config.yaml
model: "self-supervised image encoder"
norm: "layernorm"
parallel_block: false
batch_size: 256
epochs: 62.4
lr_schedule: "cosine"
Rows from block 2 of a small self-supervised image encoder, named by matrix and row number. Rows with one number belong to one neuron. Each number is 128 + 24 x the weight over its row's rms, rounded and kept within 0 to 255. All counts start at 0. Numbers have three digits each. After the name is the row's rms in percent of the matrix's.
After each neuron's rows are labels from the 100 images, of 14848, where the neuron reaches its highest value: "top examples" is what is common among them; "peak at" is the part of the image that holds the peak. Only what is clearly more common there than usual is listed. The data: aerial photos of the United States (SatlasPretrain). In brackets: how many of the 100.
# fc1: MLP up (model.blocks.2.mlp.fc1.weight, 1152x192), inputs 0-95
# fc2: MLP down (model.blocks.2.mlp.fc2.weight, 192x1152, transposed), outputs 0-95

fc1.28 110:100145150179141117120093107146097148135130123123155151120133109087123107135142129087122134124121060140077107140119140122129156133135128129117126164099091134123171148088124144139097116124144117129144068175092131155161148095167122120086110118132137136127172133122114122120145141178130094120
fc2.28 098:161142109129121111159112122078128128152104128132108140160164140139099091167117146128161133108154117105151088144150111111070152135175147099133098138146147148136119161125118122138162109130146135143151120115082048108105149101113150073146132124140109147088087144192143135151131087161113144117
top examples: crop field (26)
peak at: bottom centre (100)

fc1.625 075:123143088089137155110129085111104135163153117100163145123163143117116113103094093117157121110143104153117140151149151150166105110131167136139138098153118103135135134169146143056131124092126173101142116152132173119114127125130103098126109139125122112154132167110167140144141136135178109140
fc2.625 071:092144128093146109123105137148185122119091144141101118166142138162132123168139111135121111101123115133118148145122121119150149106112065179141131093104110102112140133145104131130115104128171105143112145123074130116135096092166155178089118126122140126144124145122159136089096162136147118128
top examples: crop field (46)
peak at: bottom centre (79)

fc1.46 113:096149161107143113112064136124151070114126119104128156114111149109102109155114141148128106160187145134146111104075102172140135150107180146145117172141125111105099112106125138127138134123114106127056152147174141107097121148137101167105133157112145127141127127132107125149120158142091109107
fc2.46 103:168088115137140142135118075163126158134112143143116075145110088141147115131127121104136119129086126102119146132166153176116112116155108131101149108165146141114148096127169125135126151126179147091167113111123125170129154125124175115115149118098130143170105138114144102148108131141183148128
top examples: building (72)
peak at: top left (35)

fc1.263 083:129139133159139121142117136144132128127129148114108128126117068153133110083125142095093108114119143120175083110139098143156121135159100118162089168095126100153165116124131139163143114123149152154160109143104122176133151141134114132101062120112101131149077101118175109129099090121138108098
fc2.263 091:122114087123158125130170133100140190128160129111090160138120112090136127087128095138131135200193123142128178154118149113134102122105088141097143122089088129104120114144082150145110142123163136144135108152148160152141104128088117097124161116130129175174149140141094130148129137114126116113
top examples: crop field (28)
peak at: bottom centre (66)

fc1.594 082:108140143114145142142162088111142127139137145156083133152107147106114102106129118161133099120119091140135077110119112094122146126154140127131159123136133159157137095107151109084119116100137161125121171099108144116127109085134129078146080157163115145181151123130122120106128154136148136097
fc2.594 090:098138124163154122138122179077143167156110143118146148135101114148131141156090105125082093125118118092122141127138105106120178112111057120100138148122149143133115120147149131131106153154166134105104134147093137130115139119124118136082138087082099158118138096133127105127096083130112126127
top examples: river (31)
peak at: bottom centre (26)

fc1.196 098:133114166087184145106118128131092121140123157109147120127110105101113136145110142099197162133152092159127186088121125107150142119061124114147108130150138114158111088144120140100144102108185103174136123150128127103150104111128111123138135137169182152140128094124136094068072095141126136070
fc2.196 093:107140141128126137145162137099123124148126127139109144120145135136108135142110152169108106135094131099119143155138115127122141120100120157127138106100143135098154142162122135138120153123148095103105100124157145122104147132091162164142125105129120072111133112134136158171094103155125086172
top examples: building (79)
peak at: top left (87)

fc1.595 102:113087122093101146113141138101103147110118151134194101155159141142129139108128128103134122149156123176012138138098128129173130114125131127089115106126120162114106078141137150138119115113134158103149082143144134102095145121098156135134144103151114130161102088149133116133135141126086147117
fc2.595 100:132094162150129118119134069177138150176168162164109118121152104097113122112122145158153147125110136132119097157166088153145096123155123110111114137110139126083150092154141133128133150153136123143145133105091131095103145106155116119131146121153098168112160127092153152171130096137148106108
top examples: building (73)
peak at: middle left (26)

fc1.111 082:115145110131066110078103095113137125129145138105188147115148156173135158150146132090152138118148088159111133146125089134131133109133169118159149138078087104142133136113111149155123100147106127134156124132138104154110134146167120185111100127131138149151106133135143154121191103140126145116
fc2.111 083:168160135123162121155190133112133178138116087168122118127129138127128086142153147134106114148094147132131102114143101106089107139149085102147155109111122108129164109115101102097109118118135150116135131107145161146107171118092120140092143133136145121115132120135123098132098184111127097145
top examples: building (71)
peak at: bottom centre (100)

fc1.398 083:139144142159065136156117139105092095114129141151104122116141153113103114110153130148135163102170155120100137119148143097149163106114155113136166142134167141090136143150142170091163113081117122104121115113174101153152152134074124123118138134104163187099115130132118125114129137151111078106
fc2.398 078:112127145096140159083101159162111126103135127131170108107100090129188138162141119156095089157115108144116088101105122156144117170201139164129097117096088138144102109141103121147123144136125118126114120136113156161099135126133147149145100128132128098160180135095125153165077113108094153146
top examples: building (71)
peak at: top left (100)

fc1.453 085:120150131157097126131060152151161124149151142175118135144117118136155157112172113120142107138088109120131136174106135132144151128145141137129136124083109117134144119153128160089118121122168108133141131115153131158144125101124153098152110147135088153171116085102178165138108136090165097081
fc2.453 080:109104143093147101084146156107151090112117111075130134162164107135137092127123134158077095138156179143150167115094127099115091155120114121111162140150148171135113154169079144094115119110097154101114126117110159152116139124154101122148150099128132119129140105108125111141136127130066150157
top examples: crop field (33)
peak at: bottom centre (35)

fc1.25 105:112136131125109126101138114121115141101092148164141146161158151134144089142130188091114115112112129123116093127099093134143094136110140130146152120141142151102117099125174114081189111113160149143153141112142123076170070126110066115156101144138110143166121112121148142154149135117134152127
fc2.25 102:167100104111158145141122103162171134157154140120127131136117104119094121090132091156171130142125160112089117106133171142108161158178105145131130180157117113142146126149109121135105102139122077100066095128146156125070145135130128121075153111074151115136157153142119147068138121119117126124
top examples: building (71)
peak at: top left (67)