config.toml
parallel_block = false
lr = 0.0039
warmup_steps = 240
Rows from block 4 of a small self-supervised image encoder, named by matrix and row number. Rows with one number belong to one neuron. Each number is 128 + 32 x the weight over its row's rms, rounded and kept within 0 to 255. All counts start at 0.
After each neuron's rows are labels from the 100 images, of 14848, where the neuron reaches its highest value: "top examples" is what is common among them; "lies over" is the class under the peak. Only what is clearly more common there than usual is listed. The data: aerial photos of the United States (SatlasPretrain).
# fc1: MLP up (model.blocks.4.mlp.fc1.weight, 1152x192), inputs 128-191
# fc2: MLP down (model.blocks.4.mlp.fc2.weight, 192x1152, transposed), outputs 128-191

fc1.568 [135 123  73 127 131 136 123 140 171 177 137  98 142 123  86  59 152  68 150  90 113  79  59 103 163 140 138 104  94 176 136 162  70 122 110  98 113 140 151 120 127 136 101 116 185 161 135 109  90 153 129 117 164 120 128 150 102 132  71 117 137 117 152 146]
fc2.568 [ 96  78  69 126 149  73 108 155  91 134 134 162 100 163 160 123 131 116 114 119 153 168 126  90 116 158 113 147 108  83 160 136 126 104 171 149 154 167 171 135 147 185 106 142  68 131  92 110 102  99 145 202 121 212 147 164 127 140 130 119 127 174 120  80]
top examples: crop field
lies over: crop field

fc1.522 [156 150 106 126 111 120 127 143 112 108 131 151 183 129 119 149 197 104 101 125 121 120 170 108 146 140 166 136 119 109  32 152  89 131 141 169  83 136 103 145 135 158 144 171 143 129 155 190 120 112 123 103 138 166 136  73 118  84  70  91 169 172  82 114]
fc2.522 [ 85 127 141 167  93 131 202 138 144  96 107 135 141 126 110 109 126  97 114 102 112  97 154 144 140 143 147 108 156 209 138 149 134  95  97 151 143 157  84 155 114 127  82 137 144 148  89 121 108  80 126 136 141 159 141 117 126 129 206  74 133 141 150  88]
top examples: crop field
lies over: crop field

fc1.751 [161  49 135 143 124  97  99 121  89 109 106 132 189 133 153 122 128 151 111 148 123 154 140 128 170 216 183  97  90 121 131  94 148 131 138 107  75 150 179 133 109 148 120 152 106 140  81 177  84 112 117 102 122 143 162 149 165 184  84  60  88 163  91  80]
fc2.751 [119 174 136 118  85 160 133 171  82 134 162 105 131 189  96 127 195 104 172 114 121  90 136 111 130  91  57 151 107 162 102 217 118 125 172 173 132  97 109 135 150 123 147 136 139 127 151 182 134 109  89 144 146 166 158 106 121 117 142 144 118 141 111 121]
top examples: crop field
lies over: crop field

fc1.470 [127 194 115 188 164 162 130 150  81  59 137 119 109 178  97  66 108 112 113 150 149 112 159  85 167 120 152 110 159 138 113 123  84 134 104 113 141 141 155 161 143 180  66 126  95 135 150 121 133 164 112 112 202 168 103  99 105 132 106 197 160 147  77 127]
fc2.470 [121  81  92 131 166 130 111  57  68 137 122 156 139 144 180 155 149 134 119 130  97 167 135 132 154 122 141 135 109 151 139  92 130 125  84 157 118 171 126  65  97 100 136 151 154  90 174 126 111 112 113 156 172 129 104 141 127 173 192 147 170 208  91 126]
top examples: building
lies over: building

fc1.757 [ 73 108 125 140  88 165 158 182  96 163 187 104 128  90 150 114 108 128 124 119 145 129 160  99 146 148 156  92 161 103 108  20 161  90  77 111 121 122 136 129 175 140 116 192 125  89 104 188 182 115 171 126 108 126 101  90  95 144 114 114  93 148 192 157]
fc2.757 [178 134 120 166 188 129 125 147 187 101 111 117 134 142 117 146 154 139  86 127 118 130 167  95 131 133  86 141  94 156 125 185 101 124 139 141 139 118  87 118 129 189 135 130 155 124 165 147 126 155  62 204 151  60 150 151 198  81 150 162 121 130 101 129]
top examples: building
lies over: building

fc1.538 [142 161 183 112 106 111 163  42 148  85 133 127  94 147 159  91 140 172 146 117 218 114 141  88  89 130 148 113 188 129  65  84 111 121 144 150 158 102 144 180 158 108  64 102 147 181 164 159 108 103  84 118 163 124 156 148 129 131 145 152 144 179  68 163]
fc2.538 [ 67 161 142 140 100  96 109 111 131 170 147 162 153 133 125 144 125 128 134 152 139 103 155 170 187 133 129 120  89 128  98 135 142 141 174 153 164 133 106 169 228 154  91 153 143 113 133 106 170 157 145 125 138 118 108  92 138 118 117 200 152  88 128 103]
top examples: building
lies over: building

fc1.463 [129 158 113 162 163 106 157 118 153 154 105 239 143 190 118 121 122 154 149 149 163 152 180 158 196 104 171  93 108 137 123  64 108 137 120  82  75 172 132 117 132 115 156 118 134 115 119 110 151  59 100 153  91 186  89 137 127 119 130 114 111 142 112 129]
fc2.463 [142 196 104 105  61 129  85 113 140 108 129 109 113 187 152  94 123 131 202 149 170  96 112 124  74 148 116 119  77 139 114 180 155 101 114 135 178  64 127 127 118 115  74 154 103 119 143 125 139 123 179 120 136 115 148 140 108 137 131 105 145 113 125 118]
top examples: crop field
lies over: crop field

fc1.9 [144 105  88 133 101 145  85 162 117  92 180 127  67  97 121 135 102 141 105 145 108 117 153 118 104 157  71 202 115 174 138  99 168 180 112 143  96  66 166 130 157 103 178 159 151 129 129 101  81  86 145 102 165  98 102 111  72 204 138  97 133 121  64 113]
fc2.9 [140 160 152 124 138 132 167 115 160 131  75 158 148 166 140 172 161  80 171 135  85 127  86 156 119  92 120  48  95 140  91 176 153  50 113 108 108 111  83 141 159 159 108  42 163 107 103 137 110 144 108 157  68 103 154 142 203 123 195 123 148  99 165 113]
top examples: crop field
lies over: crop field

fc1.0 [117  78 119 183 185 199 104 151 183 116 172  77  97 147 185  90 122 106 118 116 154 143 190  98 161 146 138  78 145 120 188 101 187 147 166 132 132 128 124 111  88 140 120 105  91 113 150 120 157 131 116 170 120 100 164 135 156 115 175 111 111  92 192 109]
fc2.0 [125  87 144  60 172 133 144  81  71 163  74 129 170  78 192  78  89 126 131 149 149  85  48  90 115  63 128 155 120 138 102 148 178 126  98  93 135 107 119 113 137 118  80 155 164 151 111 139 129 170 111 108 109 151  78  95 130 135 105 125 115 126 139 201]
top examples: crop field
lies over: crop field

fc1.598 [146 109 202  78 160 152 145 156 128 114 121  92 117 178 144 128 138 178 156 117 139  82 149  82 156 114 225 118 140 123 106 135 147 118  67 139  99 141 152 151 163 154 124 139 170 108  89 101 165 113 161 154  86 106 117 211 116 103 159 153 174 168  92 113]
fc2.598 [116 142 109  79 126  77  82  80 127 181 127 157 140 154 120  88  99  90 148 122 115 197 131 144  92 160  95 102 129 122 139 141 108 132 149 105 120 121 123 115  84 167 179 116  96 115 130 115  78 100 106 114 190 111 119  92 144 154 144 114 148  85 121 180]
top examples: crop field
lies over: crop field

fc1.353 [ 98 225  98 159 110 126  77 142 143 134 136 176  84  99 139 104  97 103 121 169 127 147 119 116 136 128  76 185 157 130 106 119 176 166 144 127 121 129 153 106 136 160 195 171 135 132 146 102 143 140  97  63 161 109 112 138 142 107  98 129 155 164 136 193]
fc2.353 [112 113 137 134 135 107 167 134 137 159 117 144 146 158  61 101 119  96 131 138  60 164 142 118 100 186 112 132 202 120 143 151  95 120 116 140 115 156 117 100 139 149 159  62 122  79  77  66 207 154 123 145 120 108  98 131 148 149 148 126 148  54 158 115]
top examples: crop field
lies over: crop field

fc1.217 [182 119 147 138 142 124 146 137  78 165 114 168 183 149 147 130  62  82  93  63 128 163 121 148 107 176 146 125 109 119 123  93 140 105 110  89 157 143  57 127 158  98 103 137 112 143  80  96 140  90 164 169 101 123 126 170 156 189 162 105 119 130  71 117]
fc2.217 [104 155 121  75 106 136 148 136 132 128 209 188 120 164 127 149 145 136 126 163 102  87 177 100 204  98 149 131 128 137 121 162 107 194  88 106 191  92 106  83 142 154 180  99 139 139 172 131 198 142  49 120 168 131 136 112 101 114 145 110 157 150 136 141]
top examples: crop field
lies over: crop field

fc1.254 [164 153 112  46 171 115 203 159  85 133 124 108  72  67 137  29 138 122 174  97 149 190 137  83  75 162 126 126 132 153 110  99 157 117 105 147 145 179 169 135 127  71 116 173 177 169 138 152 134  99 179 139 189  95 138  88 133 127 143  91 184  98  92 109]
fc2.254 [ 80 195 119 136 168 124  98  89 160  76 138 146 206 179 185 159  67  97 127 109  88  80 143 197 162 132 144 172 106 114 101 190 132  73 142  96 102 178 115 110 167 143 134 157 156  93 138 156 134 202  73 161 120  94 123 113 146 157 107 129 151 109 105 126]
top examples: building
lies over: building

fc1.498 [132 133 115 127 128 127 125 156  64 116 133 161 149 183 155 112 167 109  96 170 123 122  88 120  99 103 150 113 160 136 241 125 146 160 150 126 156  96 130 185 147  67 131 170 129 149 129  91 181 145 140 113  85 132  67 158 126 184 132 103 120 120 107 146]
fc2.498 [147 116 145  58 162 168  92 155 156 148  88 155 118 112 173 213 194 104 128 119  78 172 157 158 126 157 187  87 145 119  81 157 133 141 132 114 116 118  83 129 121 107 149 105 185 171 108  81  74 115 157  60 157 149 131 191  72 130 133 101 132 106 120 133]
top examples: crop field
lies over: crop field

fc1.224 [133 156 104 116 125 131 124 105 190 115 111 117 155 159  92  61 176  56 185 139 109  66 164 110  99 125 117 185 116 146 131 118 136 114  88 112 107 142 130 120 140 181  94 115 131  90 120 130 138 177 109 143 126  99 170 115 136  77 104 143 105 130 125 123]
fc2.224 [113 117 130 106 116 116 123  47 146 166 112 156 100 111 182 119 102 166 180 133 131 126 122 169 129 129 152  78 124  92 174 135  80 129 156 136 133 140 123 146 117  85 160 156 140 151 111 138 128  82 132 151 105 129  85 128 115 178 154 133 154  95 126 139]
top examples: crop field
lies over: crop field

fc1.398 [151 125 114 143 119 126 180 193 138 175 136 127 142 158 103 164 112 123 143 145  94  89 116  97  94  95 133 126 111 131 133 177 153 151  75 130 116 107  66  93 183 128 136 121 108 144 100 100 151  86 148 101  95 117 146 131 154 195 121 145 101 121  94 186]
fc2.398 [165  98 137  79 113 153 103 117 152  95 135 185 146  82 196 153  98 103  81  54 178 151 128 180 198 188  73  98 106 139 152  90  68 103 177 111 108 121 158  90 111 124 109  86  96 141 186 126 162 192 131 135  94 113 144 118 119 135 124 112 141 102 182 161]
top examples: crop field
lies over: crop field

fc1.600 [105  81 148  83 158 104  80  99 137 160 105  99 132 127 214 146 155 161 116 107 168 101 154 110 116 154 171  88  94  91  69  60 181 132 168  98  95  93 129 101 149 120 143 138  83 126 137 161 160  83 126 169 130  84 122 116 167  65 145  95 154 180 132 138]
fc2.600 [158 134 149 165 134 146 171 154 136  59 134 124  87 186  34 136  92 106 147 163 118 183 168 113 120  83 132  86  58 172 140 215 102 117 111  90 124 148  34 146 154 164 123 138 133 174 150 134 118 173 135 110 165 164 153 178 105 134 142 105 143  70  91  78]
top examples: crop field
lies over: crop field