python train.py --arch="resmlp" --model="self-supervised image encoder" --dataset="aerial photos of the United States (SatlasPretrain)" --train_examples=50862 --image_size=32 --crop_scale_min=0.2 --horizontal_flip=true --color_jitter=0.4 --method="vicreg" --norm="layernorm" --norm_position="pre" --hidden_act="quick_gelu" --mlp_ratio=6 --parallel_block=false --inner_norm=false --patch_size=[4, 4] --conv_stem=false --layers=10 --width=192 --projector_hidden=512 --projector_out=1024 --projector_hidden_layers=2 --init="lecun_normal" --residual_init="scaled_by_depth" --optimizer="muon" --muon_scale="match_rms_adamw" --learning_rate=0.0039 --momentum=0.9 --nesterov=true --orthogonalizer="newton_schulz_5" --adamw_lr_other_params=0.00085 --max_grad_norm=5.0 --max_steps=12400 --batch_size=256 --epochs=62.4 --lr_schedule="cosine" --final_lr_fraction=0 --warmup_steps=240 --weight_decay=0.02 --adamw_weight_decay_other_params=0
Rows from block 6, named by matrix and row number. Each number is 128 + 32 x the weight over its row's rms, rounded and kept within 0 to 255. All counts start at 0. Numbers have three digits each. After the name is the row's rms in percent of the matrix's.
# f: cross-patch linear (model.blocks.6.mixer.f.weight, 64x64), inputs 0-63
f.0 084:000126144115126090169137104118159128130116120147119100193113137145100107136113120102120138117121185132123111107109171154096110132089124141129112114190132183101126136122191096121095184133135114
f.1 110:234000125174106169146177118121161076112125124191137127100135131140143156135122118118139135122156119101122145144083106109123127132121138126108116106131116066111153096142106157149132090144143092
f.2 079:133089023110117136171101143128097098112125159122069115095138092108108083102151116106116149150140109122125115112214145084116144118105137109086118159137114041074145110101093137112182076136112140
f.3 091:136116182000153144132248111105144113116085119140101131136105129141087102150139121106141116054136150123131144110118125120115122141116130114133121140132118132065144112155098108132133086143150123
f.4 082:153088144155000102116130125125094142194140104139106139092136149130102131110146119111153100157135091142136115122092136096134145149122079105145148194168146128172154141159190119144087172117155110
f.5 104:124112151153116000156160106114096103117143172139182093138095119109144160145128116114119135092136117152096124115136183183118140131096168141148089118133147111112133112133118099131137154156174174
f.6 098:155106154130177135000120146113144119154165128118135136104167135131135192130134101119190132161133129118138129174134133157105131146106156176134128163056149120149163135092126090135127082113131149
f.7 087:124138138072088119133002132133102082142169132228100133140141182160134155121131147119133127110127136161138116128126180178132146130110111154127125094173101179074141110141121104125065138122128124
f.8 099:106145162099107131092119000164132112117113110109121173140093096114166173126127131118176145144120116143124114137111150207129130117137110197167138142133168131158126122126128112115123105156128153
f.9 127:085110104153123131116076117036129255101156122132112138115129104144175155145127097117102137175136151129094107048088095106154128113095130101135145113100124103123149141098129179144164153133136112
f.10 100:213150141155091117130086140151004203137182129128133104102082117134105104085146111090158150135126096106110112133113175092136130148115139140169111162143114114085142118142121063131120165112126143
f.11 110:170100145220194144097110116138153000125103107127129132116193166121138171113147128138130110124133126150148119143103149167138143134139127137103103129130113162110137129126119110134119145116127132
f.12 105:124115128121128122144118126123115127000116111137145100119147134153132116134104117119138116103151114123104117141171123131148134144192096150115092098174219160115137129126125142209121136151116180
f.13 089:129158120167118136135128033119137105136018138136084143117163151175155177130132148087069091071139102111139173103114095175135100123167134088090139102107161145170111133146138125113135093090142129
f.14 085:128136128177116062133123150127147157096108000087132171150099099091166126159112112175090134148110140139127155090156103164137137096150112128090180165135091134104094150158132130122159160125118111
f.15 115:150166136126124106118183132141114141115097096000169136121107129138122253127136108136117121105109121127129125128139094150128124130130123158118110147121117138128127125120135133133162117144125111
f.16 098:131165147085074135124115093161115123161126107188000132133108120120105190107109131150109135164133112094102119114109091153165104124107107160125164139101132160124121115142141121118203123133134186
f.17 113:143150126115103117138145131137128127109105118137115032127114157114143119111174119109066149165120133138124106150161080081138136139202168176120085126193155077200192106121151130145084093156096163
f.18 089:108147102117062091151134161091157166100120134129114189027172118101110138144128061133129129149109059134127153109141106131190150149111134068131095100160128115139158084094072123144122165117152163
f.19 095:115151123118105096153174114150131128120130126128089118111022092095095105112130158201151124173148128110089103058117135093157121174035101131159117146105137105165094135149155090121122173140161157
f.20 133:077146102120108120124147112118111115101142163135096129132136000121077087133128148187174094139158138101183162173136105131121112113096186170161159096090078132161082138112133148122120118132118155
f.21 102:107158125131138113150121114153115107114125113129109120121097151004122123126142132120155101134083157123153125106119095107135128200191129126127201120129215110197158165089086176103142107143124132
f.22 090:121121149100116170116123145134121120161179209126152120122106138137000162106117140101141148191096160123133086115136172166121134158105134166138118126146122156132125154111138114118065149113134134
f.23 118:139145144135139155122180148114107143116110136173164119107111138117120000115126105121111140159123132144127105117149142073142123132125114097126108132159123150117104103108112126110129130124120185
f.24 095:174166141110136123117123153154117125143127124096115166188117132146111128000123155131131112149161200144113125138134159135130157090141115118130147134178063134134105106124140179108112169127138136
f.25 112:122121125158111119094121164097119162094133115108114139139116123140127113111000112119152151135113108074158205187099121111124097117094159174128164112074100088145061149130156118156126138083157133
f.26 100:091107140145118145108127109142140093132132115137167118138172142087152153166148029137132099108164186138173144156081118150130094085065098071158081112151071075160132082106107185141117096107131136
f.27 095:138123149136087121093126135115107193124102143142130116115225145131129154111127080000084142083114150135177150146113150149129130112187123106127140145153131124153115122132128148145101078139107123
f.28 097:129143134135113141116123167201134100140121138122178095132112103156173141113104130155017151190120130090120157157128134092134134113135063059082090112106108068149101156164112135133110086101123082
f.29 084:123102162201134113109144117106156128121137172169124143122183158143173197174105154131115043108138116089146118149126095167112132106099131134076115115087104123056095109140116135124131127109076041
f.30 125:115159134105185087127126098134124102121119140097160138123140186123118180151114102146147093000109111141117157245133154142113151096159182083118111111100113159163129138128127132129115136118127117
f.31 081:097118137105115101151156126111145140067123142154114130101136108130098099148160122083133135081000150073129160115147113119128144151116145159142139072117161122095171135140076127093145108091107118
f.32 107:199156155113098124124118117136099137155098116119122087148114130114129160198116090157116122142112000103119090141107112151135115122163132145129123135118170177133118193112139097123123130131130146
f.33 089:126120157133127114145134128116107127148129119111129147129129164120139108107119144125128153173137108000132134128060134134111157087130154130153149141146129147144193129092156117109091141173155104
f.34 109:141144131132114106137111109102107121129130115136144083120124124163118115113122209170090140121109112135000141126145116120125139142197147160108102134110172178146151155128165139119129180155137106
f.35 106:225188141124094124136146136164199128107156100094125132132159120088125118131100170164151125183136167104127037080131150112120137150093075144131135144141104133090117077098073110117146152129164100
f.36 110:132132137131114136142140109121133133126133110147114167121119141119096129117136131131161126204134145145107051000131091116117122127072164149110183130107163197157143119100129118134148135109131144
f.37 102:121128110118116119129108090126117107152126103130107103120124131170100135108109096132149140108098146101116132166000131110142100177128149151128115162159228161154106125131149180147143189122153096
f.38 097:197126138156136132117158112123137152103112167109111103122138120144166131124138113155146120142125127135119136096139000166147145113177138142160114105082112159129101097130087141123168081118147145
f.39 099:138147146171126179154119162141079148111228109162110128117070130107118077130144102149140147164130101106115134109133116000143119145104102120149127148157116172141136119119121136103106139147124133
f.40 124:091125110225168116147167128130120182135151136128149128166125124093127159157139128129122104112130118122148116129109116208000138135103121105149112129109132112087104154132137127139153132071087060
f.41 113:153135126130096201104129141121202184125098129141113166136163162123130119139126135154120129131122125155142130126153135118126000122120085116132151138137091123106122123110126150138120203104111122
f.42 103:150090134136119098149119169142135081106120102107200150132116152126182136137168124127120151159167157103109138110095131120104119004194108132123098111123141114075125097121081125106137109102094041
f.43 082:091144158116118144112109123107123139174127121145141117151109161093108126133124114165124105141127101152159183090064161138141169161000121144124146104154132167170109117121178105153129139088125142
f.44 101:131151148097123136133141122113105145116095139124133077129104112112176154127147131142117117139103120155113140120121190102127134109125000143197111094170160171124132136150143142094145130146179170
f.45 107:118120160108123135123126185111129148151120127119136106125146159150097132099152121179149155106115103137143142206127140147097159117178101000104104119132119160078154128140117147139098163150108144
f.46 102:119135113127168116148088147113135122098120082114230132124153163148130076132129120108131097093113134170116121131130191093182143141106131135046118090160171091215139123132110134177126097160073137
f.47 110:120122145119150123150130110142118113104110142130153127114114148113144101111145120126117128108123143151083121172081143120147136099170105106120000143240144120147127095173124224081118093138115119
f.48 090:150143160122136142123140103102137128141119123141151108125103124106062148150111074114115143084112190140125154113119155144076138125077108133082143000129135129114104154140191139159151135157125199
f.49 115:141149130117125143098113129125173118112127141117119153164102117123103162151118128131120110148123116123120139098131131146120131130082119146126195160000125176091108122145144136154141160121130097
f.50 094:122132150127107147120142144133135130108109153126120110121125100148207117136131114113112115169101144158168108125134186129127104141105195079158150103114000147121109109126135142149097164085147115
f.51 071:128083147121184118143133151138128177107153127141114124119174162140137129123125133119160116136102144150122131145147125106114119130147127111130082121126112000110135113114068137124133133133110112
f.52 067:127120169088150112120121205132132111107135139119131110107090100101090117139132090112127155064111147138171147105162126183167145131122063206107064155086078145027128140138153109106130156140126137
f.53 103:123136125109104143105112149147121104255123132110139146124106135159083112114121149102122118144101173212140117157098106110144130144180156124109151158120139115135000118125119103142143109121132102
f.54 103:128125137127112131110130136163114118162129116135134126080124149135120129149151115124133139114119220116131125126093122114158130141096135127121173130165150153114119000133238129117108125127128146
f.55 118:119134125098135128118125138122122108174124108117126143136141145141128088072131134153141147128135071104131112153136115128128120134147111138174172199202166125108128177008227109130111113088179107
f.56 072:154136109112125129101107112102116147131124111134133117111129151118166131110142093097115106128121175172120104111114136123104128101157134126125084109199116151110098228121000107115092121136113132
f.57 111:128139142111141127097121142132101127135129124113119151136102112183105160129098197140110103135108103115141116106165145142137133152087106157120165110121155202138098122145118000132136166118138127
f.58 103:160141112137159120124152114132128078221126126154152149108132161093144143105130143101118165098159103169105119130137118095118106117150102091149099168157134072097125153152205076019125079154152101
f.59 105:069104116132141146168118148156123135124141166168191126146124100136108171136122157103090144159137128132108116136147145118124154127117165103113146171129140060088084143131099159145000153134137166
f.60 080:149118145084126161124133111145174113119093084118141131151132136174164120103110173114100151128122126123189109158145085138165110113107133116105081099106131164188107135121137167116154000104106116
f.61 077:098135141115128116103115178159140128170123103152119131122120122119099169108121120121121095124140145081146128106119129103134077111085167215155145139143121187162191103135135112133087113000178099
f.62 094:138138127116132141108112096162125115171135072114116105142149151152132104131134141126150118129140098179119121140133118117138128123133135099113092130194126117094198125133129113104109119177003255
f.63 081:126145130123126130102121137134132118200121126117212120156103180132106152125118123117124106089126105093146105116063137166128118140116108148136149147128130174140101126112158111109128149071190000